From a checkpoint of a small self-supervised image encoder.
Model: 6.7M parameters, 48-pixel images, arch convnext, norm layernorm, activation quick_gelu, patch size [8, 8], layers 12, width 320.
Training: muon at rate 0.0017, 6700 steps.
Rows from block 6 of a small self-supervised image encoder, named by matrix and row number. Rows with one number belong to one neuron. Each number is 50 + 12 x the weight over its row's rms, rounded and kept within 0 to 99. All counts start at 0. After the name is the row's rms in percent of the matrix's.
Before each neuron's rows are labels from the 100 images, of 14848, where the neuron reaches its highest value: "colour at peak" is the nearest of a few named colours to the mean colour under the peak. Only what is clearly more common there than usual is listed. The data: photos of plants and fungi (iNaturalist).
# fc1: MLP up (model.blocks.6.mlp.fc1.weight, 640x320), inputs 0-63
# fc2: MLP down (model.blocks.6.mlp.fc2.weight, 320x640, transposed), outputs 0-63

colour at peak: pink
fc1.555 084:62 50 45 59 48 51 56 49 72 47 59 71 38 55 53 49 58 68 56 50 16 54 52 69 28 54 50 59 40 57 57 55 58 42 45 41 49 71 48 51 35 45 53 33 53 69 50 49 54 50 32 50 56 53 55 55 54 65 35 28 46 48 43 47
fc2.555 098:50 52 69 39 72 52 52 51 50 41 58 38 61 72 29 54 68 47 60 56 71 48 44 58 51 40 42 55 40 71 62 37 35 70 54 24 47 55 54 43 43 34 52 70 43 37 46 53 78 34 61 51 39 30 70 46 75 30 70 44 50 46 31 68

colour at peak: black
fc1.51 090:51 60 60 49 40 46 42 51 71 38 45 60 42 42 69 55 67 50 45 49 41 76 66 55 71 51 59 51 69 41 31 55 41 56 57 53 53 67 49 66 42 58 44 49 36 59 56 35 61 66 35 40 36 52 65 31 48 58 62 42 50 53 41 34
fc2.51 088:53 63 31 54 43 54 53 50 64 44 43 57 59 56 37 59 61 44 39 59 45 54 42 26 33 47 56 38 62 55 67 46 49 52 62 37 41 56 56 65 45 59 38 42 53 39 60 49 44 49 69 44 41 50 59 42 61 44 45 52 53 61 79 53

colour at peak: black
fc1.575 096:40 31 52 34 58 50 28 41 48 47 77 36 46 32 44 55 43 51 36 46 40 61 40 42 32 43 49 54 59 47 72 39 38 36 60 59 75 40 49 44 44 56 58 48 55 48 30 62 59 44 51 58 46 45 70 58 53 50 55 63 42 50 42 62
fc2.575 100:47 42 39 39 50 51 53 48 76 54 29 52 33 57 44 46 40 48 44 43 64 44 47 52 68 30 40 63 28 58 53 41 43 53 48 67 56 56 57 33 45 70 66 67 59 64 58 40 40 42 34 40 57 24 64 55 65 44 58 40 46 30 54 60

colour at peak: white; pink
fc1.325 118:57 40 49 48 46 53 45 55 70 33 46 61 56 33 67 37 21 56 49 65 33 47 25 34 37 67 47 47 52 46 39 43 98 44 48 40 44 48 56 54 52 49 63 57 41 56 68 44 31 54 40 46 51 59 67 51 71 64 52 42 59 71 61 37
fc2.325 098:31 53 62 47 52 52 40 40 59 75 47 55 41 56 45 65 40 59 65 56 54 54 51 35 81 69 42 59 53 55 47 39 45 48 47 46 41 41 47 33 62 75 67 37 51 56 34 55 55 46 61 38 37 39 44 36 11 51 49 35 41 60 69 44

colour at peak: black
fc1.613 095:64 62 37 63 53 54 62 36 62 40 47 39 67 35 56 63 48 63 40 41 47 59 39 68 66 59 59 44 39 48 46 60 73 62 35 50 32 07 50 58 40 49 46 70 45 73 46 65 60 16 45 41 68 38 52 70 71 55 38 53 57 59 48 44
fc2.613 096:54 60 43 43 68 40 45 53 56 47 57 32 59 61 46 59 48 36 41 43 29 42 43 78 42 36 43 61 54 60 52 46 63 51 49 30 64 44 45 61 51 52 42 64 73 46 38 49 40 33 49 50 60 47 59 42 73 43 43 49 52 45 50 52

colour at peak: white
fc1.372 118:50 42 54 59 33 50 41 50 70 46 62 57 66 71 61 39 60 60 54 58 57 47 37 47 66 31 43 53 66 48 65 60 43 61 41 53 48 58 30 51 65 74 62 87 48 58 25 47 46 43 53 27 55 51 40 43 42 48 55 32 61 29 52 57
fc2.372 102:28 45 62 61 55 36 44 29 46 70 45 54 63 45 59 45 53 46 39 45 46 41 58 58 32 40 24 56 41 63 60 58 80 62 64 42 61 60 55 45 55 55 50 55 54 13 35 40 35 63 50 49 50 47 41 49 52 67 48 50 33 53 59 47

colour at peak: cyan
fc1.135 120:53 70 50 64 44 63 61 50 27 46 42 31 50 76 53 81 54 37 56 53 50 40 42 49 49 38 39 60 60 74 57 51 56 45 44 54 59 54 55 46 52 51 66 60 57 69 52 59 65 51 51 53 58 60 48 58 53 70 80 64 46 54 59 40
fc2.135 132:47 20 36 43 54 37 54 55 26 49 52 50 41 57 45 43 37 46 61 39 73 59 54 32 50 65 38 53 58 28 42 53 47 55 57 35 35 47 49 41 50 65 46 59 56 48 37 41 41 45 30 57 40 59 50 51 60 54 63 54 39 58 40 36

colour at peak: grey
fc1.471 109:66 51 43 38 51 63 62 57 54 46 46 47 64 81 57 55 39 60 38 49 45 40 18 44 26 52 34 60 47 46 57 56 39 49 45 36 38 32 36 35 51 55 39 48 59 42 49 68 52 54 45 50 49 41 44 47 67 50 47 48 59 76 40 34
fc2.471 109:38 48 41 45 53 47 37 41 71 49 52 52 47 55 33 48 49 74 61 59 55 61 43 38 38 32 48 45 83 33 47 50 57 67 54 53 49 60 65 68 49 37 47 59 44 55 80 46 10 39 32 57 47 18 61 57 42 48 53 60 64 51 30 41

colour at peak: black
fc1.588 095:55 21 55 53 56 58 37 51 43 53 50 47 61 25 53 61 53 43 44 42 47 64 51 50 51 37 59 39 57 55 43 72 35 38 32 39 62 51 72 50 39 79 47 80 47 67 70 46 67 47 35 59 54 29 61 60 47 65 46 59 59 33 42 46
fc2.588 103:46 37 52 58 49 31 45 44 50 58 66 43 74 45 18 52 52 38 48 48 29 49 32 59 58 61 53 34 57 51 61 53 34 58 43 20 49 46 56 38 70 34 48 80 56 64 56 40 53 64 38 59 59 41 74 62 59 41 45 69 60 43 48 36

colour at peak: grey
fc1.612 098:21 64 66 53 53 46 62 39 41 43 47 47 54 53 32 41 39 59 53 50 60 34 22 46 71 41 51 51 51 45 45 34 41 43 53 66 49 35 37 46 63 63 41 39 52 53 54 34 56 64 45 26 36 42 36 53 55 58 56 60 35 49 51 40
fc2.612 108:58 81 41 57 40 46 45 68 23 69 38 58 52 56 63 55 37 43 70 38 50 55 58 68 36 44 63 29 37 41 47 59 64 67 55 31 56 59 54 50 50 52 45 55 50 63 59 42 62 53 36 57 36 31 43 50 29 52 40 70 61 47 60 51

colour at peak: pink
fc1.206 084:66 68 67 43 37 47 69 49 67 45 52 75 73 57 37 46 69 47 53 62 39 50 65 60 41 58 30 24 40 73 45 32 70 56 51 43 61 47 33 30 51 46 50 46 39 44 37 65 37 55 43 41 57 66 55 72 49 68 42 51 57 46 55 14
fc2.206 094:47 57 45 39 36 45 39 65 49 51 56 78 52 35 39 37 65 56 41 76 60 64 44 33 47 34 61 45 50 41 46 40 48 51 51 49 72 61 59 57 45 53 27 31 69 66 65 51 58 36 51 71 46 59 50 66 53 45 37 56 62 51 50 56

colour at peak: white
fc1.608 102:35 47 40 50 37 77 49 41 60 48 52 62 49 55 54 65 43 41 54 38 43 33 30 52 66 36 73 53 46 51 51 64 83 51 48 54 45 58 53 35 42 52 42 53 47 54 49 52 27 55 47 10 64 52 39 49 35 52 43 38 36 45 54 36
fc2.608 101:50 36 46 22 48 38 51 55 55 54 49 83 39 48 42 39 46 49 58 63 48 51 38 57 40 46 27 74 60 53 43 56 37 26 51 65 31 42 64 57 50 51 56 42 40 47 29 57 53 48 54 21 58 50 24 53 57 41 57 32 66 49 64 37

colour at peak: pink
fc1.442 080:59 39 60 43 31 44 53 75 70 60 41 40 52 33 57 50 50 51 63 41 44 42 44 59 51 41 56 48 47 50 65 51 50 56 39 29 71 36 56 61 47 59 60 64 42 49 48 83 45 51 50 45 35 65 32 53 59 35 50 59 53 36 58 45
fc2.442 085:33 65 39 54 62 61 27 34 56 36 49 59 43 47 52 37 46 35 57 75 39 56 59 55 57 58 38 64 53 55 47 63 47 50 43 32 62 49 55 60 27 65 44 45 54 43 41 68 42 33 41 54 48 32 38 35 45 35 51 67 34 45 36 27

colour at peak: grey
fc1.153 080:63 68 57 50 32 60 63 42 27 49 43 36 43 47 49 40 42 56 42 81 62 46 45 26 40 54 73 80 42 62 45 43 54 36 56 28 36 57 36 49 49 65 53 64 65 45 51 40 62 34 45 57 51 48 46 59 39 39 71 59 32 49 52 13
fc2.153 085:48 47 48 62 32 56 38 57 18 52 53 49 70 38 50 36 55 59 41 32 46 63 57 38 47 46 29 47 60 53 41 49 32 48 62 50 56 43 62 38 37 24 49 48 53 57 50 34 27 36 62 56 47 56 49 48 49 62 42 55 62 53 44 60

colour at peak: pink
fc1.632 083:48 66 41 46 62 49 63 82 59 44 51 47 54 52 31 57 35 32 76 53 42 66 52 73 36 38 61 55 66 44 50 42 61 48 43 48 42 19 71 44 58 33 56 53 52 64 49 58 55 52 52 54 52 55 63 56 63 60 59 33 45 21 35 65
fc2.632 083:68 53 60 46 53 69 38 49 60 40 29 52 47 53 43 54 28 28 55 51 36 44 49 25 54 57 55 50 47 50 56 47 41 53 49 39 72 70 68 39 35 73 56 42 48 42 73 39 55 60 52 72 61 53 52 48 41 59 59 37 36 24 68 56

colour at peak: black
fc1.201 084:27 63 48 49 39 43 52 46 39 64 55 55 39 63 50 66 49 59 78 50 62 53 24 44 59 61 37 58 49 47 39 54 45 55 56 51 64 45 52 64 47 19 62 29 50 54 59 40 27 30 59 53 43 44 58 73 49 25 36 43 58 45 56 54
fc2.201 084:41 42 51 74 47 59 51 58 48 45 64 33 34 66 46 56 44 72 36 54 52 27 05 49 46 50 61 58 60 52 47 56 53 52 43 64 53 43 63 61 42 87 67 30 70 35 56 24 63 40 39 59 40 39 37 11 52 68 48 40 40 39 35 55

colour at peak: brown
fc1.174 089:58 65 42 56 57 61 34 62 52 53 55 57 49 56 17 35 63 69 50 73 38 43 51 41 29 36 34 52 36 27 67 83 44 52 62 60 53 48 66 64 22 42 31 30 46 44 41 60 34 52 58 53 62 51 39 53 49 70 58 71 45 50 17 62
fc2.174 093:36 75 44 37 58 59 41 45 40 33 35 66 63 39 49 39 64 52 37 59 59 46 57 61 81 71 38 56 29 52 30 41 56 36 54 55 57 47 39 53 45 65 58 50 34 36 58 61 61 58 46 75 69 62 59 53 66 51 41 83 59 58 46 49

colour at peak: black
fc1.524 098:47 36 85 47 45 50 57 51 52 55 58 56 58 49 54 48 69 65 45 65 54 71 64 38 56 43 61 50 50 53 71 36 33 35 51 49 42 39 61 56 55 68 64 31 51 66 60 42 47 54 45 55 54 41 54 47 53 64 49 61 49 29 58 94
fc2.524 092:47 36 42 56 54 69 47 59 57 56 57 59 31 60 27 54 45 41 59 50 41 38 46 64 57 51 59 60 62 44 57 49 45 61 41 55 36 39 24 46 62 60 56 43 49 48 69 62 30 66 60 55 29 44 82 69 60 32 74 54 50 42 65 30

colour at peak: grey
fc1.252 105:30 64 61 54 50 73 30 43 36 87 41 37 67 58 51 47 54 60 43 55 53 45 28 53 48 55 36 67 54 75 26 46 63 27 53 53 67 60 61 53 42 49 55 49 27 51 64 39 45 61 43 44 50 38 55 51 35 52 65 45 57 26 50 32
fc2.252 119:58 53 44 45 58 44 54 65 58 50 58 70 52 33 63 45 20 63 49 54 64 38 36 35 52 37 43 68 37 59 68 61 50 44 58 54 50 31 34 44 55 43 42 66 37 44 12 70 48 53 63 24 42 60 45 46 75 31 27 54 43 53 58 43

colour at peak: brown
fc1.578 082:56 38 61 35 59 46 50 65 76 60 63 55 64 35 59 48 59 58 39 43 46 78 68 59 51 54 55 52 49 54 24 31 60 59 52 41 76 49 54 35 42 54 70 55 55 50 68 45 54 70 44 59 41 35 41 48 69 80 38 37 51 37 49 61
fc2.578 081:63 51 51 67 45 56 45 58 55 21 50 69 42 64 59 49 53 50 48 73 44 62 25 53 41 93 31 40 37 53 46 23 47 46 42 39 61 58 43 58 54 26 57 51 65 33 64 60 64 45 61 56 50 42 34 50 49 53 72 24 57 60 75 43

colour at peak: pink
fc1.377 107:58 41 41 43 54 43 46 58 62 62 50 51 58 58 72 57 62 48 66 49 68 65 47 57 52 55 51 37 54 52 59 41 48 57 46 37 47 71 18 40 60 53 55 70 42 09 38 45 50 66 54 49 72 53 50 42 40 35 42 56 49 53 52 25
fc2.377 108:53 51 49 60 66 34 58 42 40 64 50 64 56 65 51 59 49 46 59 43 27 34 60 53 35 32 45 52 48 73 28 46 61 65 42 49 69 47 53 38 47 45 55 51 54 43 24 51 27 44 26 36 54 71 53 46 72 44 44 49 67 62 48 55

colour at peak: black
fc1.606 103:42 70 33 51 34 43 55 31 66 47 30 50 54 46 46 53 45 67 45 68 42 46 45 37 75 62 58 68 52 42 55 53 26 60 44 24 56 62 63 49 49 37 49 42 46 48 27 53 57 60 53 29 38 41 41 45 45 60 35 65 65 25 52 72
fc2.606 104:42 53 71 37 53 53 38 64 49 84 64 48 44 57 58 44 55 45 45 56 53 42 60 71 28 58 49 50 42 42 48 57 58 50 56 57 44 53 30 69 55 44 34 61 19 52 37 52 52 36 37 29 59 51 54 36 78 58 54 67 46 20 40 71