A small self-supervised image encoder, trained from scratch.
Model: 6.7M parameters, 48-pixel images, norm layernorm, patch size [8, 8], layers 12, width 320.
Data: trained on photos of plants and fungi (iNaturalist), 90422 training examples, 37.9 epochs.
Rows from block 9 of a small self-supervised image encoder, named by matrix and row number. Rows with one number belong to one neuron. Each number is 200 + 20 x the weight over its row's rms, rounded and kept within 0 to 999. All counts start at 0.
After each neuron's rows are labels from the 100 images, of 14848, where the neuron reaches its highest value: "responds to" is what is common among them. Only what is clearly more common there than usual is listed. The data: photos of plants and fungi (iNaturalist). In brackets: how many of the 100.
# fc1: MLP up (model.blocks.9.mlp.fc1.weight, 640x320), inputs 0-106
# fc2: MLP down (model.blocks.9.mlp.fc2.weight, 320x640, transposed), outputs 0-106

fc1.607,221,173,194,213,188,178,212,245,185,207,206,169,196,196,215,189,192,213,196,189,221,242,198,188,186,215,205,196,212,216,158,181,214,200,187,210,182,170,190,219,187,196,226,200,187,207,150,202,225,204,199,184,192,223,192,155,183,195,198,202,189,195,203,199,186,181,253,225,196,201,184,208,198,210,196,217,177,196,217,201,220,195,233,200,239,175,196,226,217,208,206,220,220,214,172,198,206,192,190,187,226,212,211,206,217,163,169
fc2.607,199,204,232,238,224,207,227,207,183,200,183,174,195,174,175,199,219,198,178,210,207,198,219,241,211,176,203,215,226,235,177,178,211,180,215,182,198,149,207,190,184,177,181,190,198,221,222,189,211,239,213,179,204,195,178,196,170,219,207,210,181,212,175,174,217,211,229,186,177,197,227,200,183,215,169,209,179,178,216,180,186,175,179,191,222,214,200,213,220,204,187,218,216,199,177,196,194,225,197,174,202,199,204,175,207,217,186
responds to: class Liliopsida (30)

fc1.586,216,193,211,186,200,172,177,202,160,206,182,229,247,179,229,170,204,202,220,188,222,210,198,185,224,242,181,179,180,187,210,174,191,193,202,170,195,188,193,227,233,203,206,183,188,188,198,196,193,213,155,175,162,194,214,210,210,214,199,212,175,194,206,196,207,199,254,223,197,215,195,177,199,226,226,194,215,174,211,174,214,234,204,184,180,169,200,199,257,200,222,171,177,192,196,207,160,202,182,228,189,226,228,204,240,198,204
fc2.586,185,194,196,211,186,184,196,213,220,204,165,189,258,189,196,218,214,218,228,164,243,213,179,238,197,167,231,218,190,199,216,187,235,194,204,220,216,180,213,200,177,231,198,181,222,201,214,204,208,244,202,192,177,183,214,167,209,213,189,184,231,189,199,194,186,214,201,172,194,234,206,196,189,183,159,198,177,214,221,187,207,197,163,151,206,225,198,212,224,199,206,163,223,189,195,204,242,220,200,209,241,211,180,196,190,204,189
responds to: order Asparagales (28); family: Asparagaceae (28); text has "yucca" (25)

fc1.35,186,229,210,225,207,195,215,157,210,183,205,237,188,170,193,203,202,215,190,208,238,195,223,228,159,186,203,251,191,205,192,173,178,184,210,190,152,188,183,210,212,191,179,180,176,192,166,214,180,230,152,217,217,215,195,174,199,214,175,205,218,220,175,201,245,238,243,199,212,188,191,206,171,154,196,204,233,200,205,199,211,151,180,224,195,178,185,208,203,208,242,190,193,218,199,202,201,181,236,219,245,225,198,202,198,211,182
fc2.35,191,199,212,196,165,204,234,217,178,171,210,199,166,209,213,188,222,191,183,218,181,221,169,213,207,184,174,192,207,194,201,197,178,210,182,173,204,196,202,156,186,198,200,168,198,195,235,194,200,185,216,193,242,215,214,182,173,200,211,197,189,214,178,198,230,200,200,202,209,204,192,169,196,236,207,210,225,183,183,212,212,214,225,242,190,187,203,148,213,193,182,189,233,198,196,218,180,175,191,183,191,205,198,234,226,191,217
responds to: kingdom Fungi (26)

fc1.319,198,225,191,194,216,236,226,180,201,209,196,203,227,172,216,164,241,210,204,206,187,184,198,161,194,201,220,193,214,200,256,194,170,235,211,228,198,178,185,196,190,216,196,265,220,173,213,211,214,184,192,188,182,227,220,206,216,211,180,207,221,197,209,185,189,216,180,205,200,207,213,203,204,204,208,182,227,214,194,154,170,253,205,178,213,173,166,206,201,189,205,187,174,206,191,232,178,167,185,211,228,191,214,178,170,215,229
fc2.319,202,210,205,192,222,204,194,206,184,221,196,219,221,237,199,216,214,211,200,179,235,186,211,235,191,195,204,197,207,196,202,212,183,209,196,202,198,199,179,201,200,179,211,203,204,186,193,194,225,177,182,205,198,165,227,180,197,229,200,182,195,181,241,205,184,208,206,205,181,216,245,182,206,163,175,186,208,169,184,164,189,189,176,194,217,218,174,228,175,202,192,223,238,193,189,200,189,182,196,190,199,203,188,219,191,191,181
responds to: order Caryophyllales (26)

fc1.553,190,225,187,214,215,207,182,230,203,188,226,194,209,197,189,210,206,174,191,209,170,178,208,199,186,213,219,177,201,214,190,221,203,216,217,176,159,218,181,200,182,202,184,226,189,199,230,189,205,197,228,183,197,239,235,220,192,199,185,187,193,212,225,180,163,239,174,199,211,222,214,181,207,216,207,203,220,231,204,141,155,199,198,197,208,167,178,214,224,222,209,197,203,149,193,218,200,213,261,217,180,174,201,190,209,217,214
fc2.553,197,210,238,220,207,199,220,233,210,200,189,169,207,239,209,194,204,246,189,210,192,194,218,162,195,222,230,189,203,228,191,208,227,210,231,217,188,201,225,215,196,190,178,210,172,202,160,187,180,181,217,253,208,187,209,224,166,193,205,191,177,208,144,256,210,220,202,253,231,196,200,200,221,226,236,171,226,207,203,164,208,261,206,212,209,183,198,204,203,173,177,207,201,135,177,170,170,216,184,180,200,171,216,191,188,192,198
responds to: order Asterales (35); family: Asteraceae (35)

fc1.585,188,184,199,168,172,186,161,183,190,202,177,171,187,224,222,195,201,220,183,210,189,221,196,192,215,234,229,168,202,198,199,226,210,244,223,215,215,179,179,214,200,199,174,175,195,216,221,197,238,228,195,190,204,200,205,201,141,165,171,172,237,187,184,210,182,188,195,201,221,198,179,213,216,212,208,214,217,207,162,181,191,195,228,217,211,156,231,182,205,224,197,193,210,229,203,173,165,167,180,189,192,205,216,205,202,208,207
fc2.585,176,187,151,205,175,205,205,183,170,189,210,219,181,184,209,178,190,205,198,221,216,198,204,211,231,227,204,183,194,187,203,187,240,202,175,208,210,187,210,182,188,192,173,185,200,217,207,217,209,215,189,186,196,233,220,192,211,178,206,214,196,189,200,234,173,215,220,223,217,176,185,189,194,191,200,176,198,195,239,200,226,213,210,187,242,187,180,187,225,252,196,173,225,199,197,174,202,210,197,193,194,178,188,173,206,223,180
responds to: class Liliopsida (28)

fc1.628,198,187,183,213,178,177,211,173,176,175,214,229,221,232,223,207,225,232,205,204,204,180,228,216,243,272,225,181,185,255,172,207,202,217,203,228,174,187,227,215,212,180,222,222,197,189,207,195,192,198,189,251,202,193,237,188,198,200,201,188,200,197,199,192,206,175,232,195,188,215,208,179,202,202,213,186,189,210,189,198,218,190,187,202,199,197,202,195,206,202,212,176,190,218,207,186,148,162,207,205,194,218,177,236,197,184,212
fc2.628,195,205,192,236,210,206,174,193,200,234,147,234,209,169,176,169,208,242,172,213,220,215,209,208,194,247,220,200,218,247,216,187,174,178,195,236,184,204,175,227,182,180,178,213,196,162,169,170,243,203,223,191,218,183,216,183,200,199,215,213,207,199,185,230,232,222,228,193,195,196,234,199,201,182,216,204,190,188,196,180,179,201,193,231,215,193,178,185,196,190,182,181,196,171,183,203,209,181,184,177,213,227,202,198,194,214,158
responds to: class Liliopsida (27)

fc1.487,226,202,185,196,235,166,165,213,234,207,245,204,226,213,211,186,182,181,216,196,185,211,198,177,226,190,181,190,170,224,204,179,199,184,208,220,199,161,227,224,232,204,209,198,224,174,193,213,188,233,214,201,227,151,235,212,200,208,194,207,187,194,224,181,195,209,204,171,219,201,240,226,196,190,172,194,214,202,210,184,181,243,182,215,189,184,136,223,215,206,186,177,185,194,210,199,222,240,218,200,159,173,188,193,207,209,184
fc2.487,208,196,192,179,193,185,212,218,212,203,209,137,248,185,204,199,165,172,178,194,185,212,202,171,195,197,211,180,185,193,217,163,206,220,209,183,219,163,211,205,208,248,198,214,228,182,248,180,211,179,173,216,174,218,179,174,193,205,209,210,186,230,234,210,205,189,208,185,200,176,160,178,199,193,177,193,204,219,195,217,223,207,224,163,235,185,195,182,227,195,189,169,193,182,194,173,188,192,203,214,173,210,195,181,155,161,243
responds to: kingdom Fungi (25)

fc1.397,183,211,190,176,208,228,193,214,203,212,214,200,182,204,237,173,218,216,191,185,171,210,207,207,183,200,205,211,203,200,239,202,193,202,209,225,168,247,158,181,222,169,163,176,212,214,199,197,200,193,211,192,182,195,223,205,196,185,208,186,252,195,175,266,212,215,173,186,187,161,242,189,193,213,216,203,197,219,177,203,181,186,200,176,192,206,178,167,215,230,228,218,219,204,184,191,185,196,210,187,185,187,193,204,199,195,200
fc2.397,193,195,181,233,194,212,180,203,209,200,171,208,183,200,196,223,188,218,204,187,219,216,219,215,207,191,223,183,192,179,205,170,218,188,201,220,193,239,148,178,150,220,195,225,185,222,210,231,183,204,233,227,192,212,188,188,184,180,219,197,205,189,222,200,206,220,166,193,202,221,172,224,162,217,198,189,222,232,209,210,206,208,187,226,180,198,205,213,198,256,216,176,232,162,177,184,220,159,208,213,220,205,170,198,196,214,199
responds to: order Caryophyllales (26)

fc1.281,177,218,163,243,216,173,191,147,173,189,239,173,218,173,203,210,230,204,196,222,187,219,199,201,185,234,204,207,193,188,226,193,201,181,176,227,200,186,190,234,175,179,214,216,203,218,223,179,178,180,201,181,216,227,210,227,215,209,227,182,189,205,205,222,210,209,171,199,225,173,240,190,234,219,177,200,165,210,194,221,182,204,197,208,215,179,181,195,200,204,196,205,216,192,237,196,231,224,194,187,209,213,182,182,189,215,201
fc2.281,150,217,188,179,230,186,209,205,200,181,203,184,191,201,187,173,186,209,198,196,197,163,205,196,212,198,217,166,186,182,210,218,198,204,215,152,208,186,168,206,182,199,193,180,197,194,219,226,218,198,197,157,208,155,180,142,160,173,182,226,184,186,195,183,171,203,189,219,188,212,236,252,188,225,196,189,179,185,192,158,212,199,193,187,175,204,242,189,207,211,185,232,196,206,164,184,219,220,199,177,194,197,198,216,195,188,209
responds to: order Caryophyllales (28); class: Liliopsida (27); family: Cactaceae (25)

fc1.206,204,192,210,177,208,205,211,207,216,219,203,215,197,194,202,204,169,207,219,203,199,226,193,215,180,202,204,174,273,185,212,211,209,191,210,186,184,205,248,212,208,203,198,178,182,243,187,216,197,189,241,210,222,194,186,204,225,188,199,164,217,218,199,188,214,204,203,194,188,194,213,221,198,206,225,184,226,215,205,220,212,249,207,262,216,190,156,216,184,196,196,195,236,173,231,159,211,176,185,186,186,184,206,194,171,185,231
fc2.206,180,191,193,219,199,187,199,209,210,184,184,223,225,249,210,200,244,183,197,170,215,197,184,201,188,222,206,176,216,209,195,213,207,194,199,182,187,180,242,201,204,211,193,189,227,222,152,180,206,232,226,183,227,217,178,197,216,192,185,222,228,226,221,195,218,163,210,192,226,221,220,200,203,239,219,181,228,205,212,231,191,179,176,159,200,190,191,210,214,214,163,202,194,211,185,175,180,200,211,203,195,213,203,195,194,209,182
responds to: class Liliopsida (28)

fc1.340,217,244,199,179,209,209,196,219,174,177,230,243,217,168,193,198,206,220,191,195,212,204,191,184,187,225,219,184,181,193,203,210,177,173,200,186,188,188,182,187,223,188,208,188,184,159,201,200,177,170,180,212,205,192,210,212,211,185,218,244,189,168,185,175,208,218,170,204,198,208,218,176,191,237,242,201,201,188,227,191,213,216,195,197,216,228,184,189,238,203,203,193,227,170,197,217,180,217,199,207,191,220,220,202,198,216,214
fc2.340,201,151,184,222,201,197,203,207,160,222,152,184,175,196,222,187,183,203,179,211,219,188,162,181,213,213,162,215,159,192,226,182,173,215,203,213,169,177,173,167,193,186,233,208,217,219,202,183,199,175,203,193,190,204,190,200,177,182,228,212,235,158,165,199,215,244,234,198,225,220,211,215,215,180,185,200,218,200,208,194,159,184,200,200,186,182,185,205,210,213,199,179,242,195,212,215,215,221,183,157,205,198,220,174,186,213,174
responds to: order Pinales (25); class Pinopsida (25)

fc1.312,172,214,207,187,183,219,193,176,210,202,187,191,189,201,198,201,190,232,222,172,164,206,210,219,206,242,198,201,190,193,228,206,217,212,183,168,234,272,211,185,206,196,186,197,180,189,171,209,219,213,179,196,205,214,152,160,198,190,158,193,241,168,173,205,198,211,203,187,204,185,197,220,189,224,214,211,182,197,198,234,197,210,221,186,246,180,186,176,215,194,202,205,196,162,205,222,215,196,223,195,188,191,210,195,182,201,190
fc2.312,189,199,240,227,206,192,183,235,193,188,206,191,199,178,217,253,220,192,183,191,206,229,228,178,194,186,180,187,189,173,205,201,201,237,229,241,221,149,228,192,177,231,217,176,220,203,222,168,200,180,215,197,206,181,219,204,183,214,207,216,253,221,194,216,200,216,226,188,194,222,211,197,217,189,194,229,195,178,203,193,183,191,162,212,203,214,191,201,185,191,232,185,196,198,215,190,203,194,182,209,212,229,227,173,193,186,214
responds to: order Fagales (28)

fc1.284,191,201,180,206,177,199,237,180,216,202,192,171,192,177,221,187,194,193,224,210,146,204,182,177,188,198,189,201,198,195,168,215,173,180,243,223,197,186,175,193,192,184,197,188,169,182,204,177,179,186,197,157,198,253,218,221,169,210,184,206,187,198,213,204,194,204,228,213,195,192,207,178,207,202,221,235,204,174,206,223,183,199,244,196,220,205,166,197,211,244,233,185,211,198,194,194,202,205,191,191,170,185,231,197,201,186,227
fc2.284,170,209,220,197,193,177,225,200,188,181,209,195,225,204,205,238,214,175,234,197,207,230,157,205,196,177,176,188,178,186,240,210,204,230,189,183,237,181,212,210,200,180,219,249,184,213,206,218,155,203,178,209,187,219,201,192,209,265,200,209,146,227,203,175,195,205,193,192,181,166,195,174,202,227,200,223,196,213,192,198,220,199,210,198,195,200,191,164,220,207,199,213,173,201,175,204,174,189,188,187,224,198,205,183,212,227,205
responds to: kingdom Fungi (26)

fc1.212,200,147,225,193,211,165,216,170,163,181,191,225,206,186,207,182,183,170,214,184,176,206,203,213,198,241,161,202,225,215,190,180,205,191,215,218,201,184,211,190,191,173,191,257,174,202,215,225,211,203,199,186,237,207,206,215,194,235,197,201,190,222,183,175,183,204,171,217,193,204,158,220,212,209,239,199,217,221,186,202,191,254,160,209,234,168,209,208,215,190,168,182,208,178,195,218,177,211,187,226,193,182,207,223,198,201,217
fc2.212,221,195,203,222,186,196,254,190,184,203,185,197,211,174,224,218,232,223,167,186,198,237,178,168,195,177,181,214,204,189,182,185,210,205,208,175,188,173,203,185,209,205,161,190,209,208,211,212,192,219,208,162,217,208,191,193,183,168,216,178,239,173,186,195,197,206,222,199,192,207,263,197,225,204,245,208,221,213,218,182,184,166,195,185,195,199,183,230,186,213,210,215,223,236,180,212,195,189,203,192,231,207,212,222,165,179,180
responds to: class Polypodiopsida (45); text has "fern" (42); order Polypodiales (38)

fc1.72,177,231,177,216,202,182,198,215,198,198,195,203,245,191,219,196,198,195,191,183,199,219,210,200,195,176,211,215,229,200,221,181,175,209,225,222,177,178,153,207,189,166,216,208,200,196,194,180,236,185,199,180,181,222,202,254,214,188,219,169,210,190,202,198,192,210,204,197,183,203,228,163,226,231,189,195,211,219,196,224,172,223,194,171,228,203,218,223,222,180,212,198,187,212,173,251,219,210,199,214,162,180,218,210,193,211,221
fc2.72,197,211,191,196,204,199,238,196,177,169,189,226,248,207,235,224,199,189,178,184,232,211,200,206,179,162,168,211,194,202,205,192,199,226,192,217,224,197,214,211,209,202,192,208,231,192,193,191,205,207,213,209,190,199,226,184,217,196,201,211,163,237,213,189,197,211,188,227,205,180,219,226,191,200,189,178,158,216,189,235,191,164,207,191,199,218,202,175,185,226,173,201,227,181,175,229,222,184,223,228,184,208,194,193,197,197,197
responds to: order Caryophyllales (27)

fc1.26,191,204,162,213,198,209,186,217,221,196,223,191,231,170,222,221,192,188,239,184,188,193,205,189,178,237,244,203,200,217,164,222,188,187,189,233,212,203,181,221,152,200,204,235,187,230,185,196,165,221,192,195,170,210,190,201,198,188,184,219,163,232,197,203,199,220,157,183,199,196,230,207,220,225,207,197,196,150,221,200,177,203,185,200,232,205,223,217,193,195,224,196,206,175,171,196,169,220,209,204,207,217,196,231,211,239,195
fc2.26,220,206,229,192,227,196,244,216,204,201,206,216,213,199,199,201,191,241,178,220,236,216,188,174,241,210,186,220,213,235,220,239,184,235,205,235,232,196,184,192,216,175,203,214,195,197,172,195,242,240,196,206,208,210,185,209,173,186,239,201,193,238,161,204,213,211,237,193,208,209,203,218,241,198,203,203,195,210,204,184,181,221,193,188,174,172,178,195,222,204,178,199,229,180,201,228,222,179,197,232,171,195,216,204,198,232,171
responds to: order Pinales (40); class Pinopsida (40)

fc1.447,185,238,121,182,234,226,201,199,182,197,223,182,216,180,213,199,204,196,231,205,165,189,214,177,216,208,216,206,191,191,211,191,213,200,215,214,181,162,225,208,155,213,215,211,224,202,235,198,227,187,225,180,168,211,193,207,229,190,208,222,186,184,208,229,199,213,198,200,222,192,240,213,195,210,196,160,190,207,218,200,163,216,188,201,211,204,172,206,219,222,188,195,179,202,255,227,190,178,195,178,189,208,197,192,217,196,215
fc2.447,190,218,176,192,228,207,202,175,224,215,203,187,227,158,169,230,188,175,194,218,174,188,185,230,201,180,209,192,214,214,242,212,210,188,207,150,235,215,187,180,195,218,207,212,192,187,203,248,192,196,164,202,202,166,156,180,199,195,176,188,224,186,199,193,197,193,172,199,186,194,182,212,192,194,223,190,214,195,203,212,224,200,206,154,188,190,189,181,191,212,189,198,255,172,170,206,195,239,210,198,206,189,182,186,222,170,189
responds to: order Caryophyllales (33); family: Cactaceae (32); text has "cactus" (27)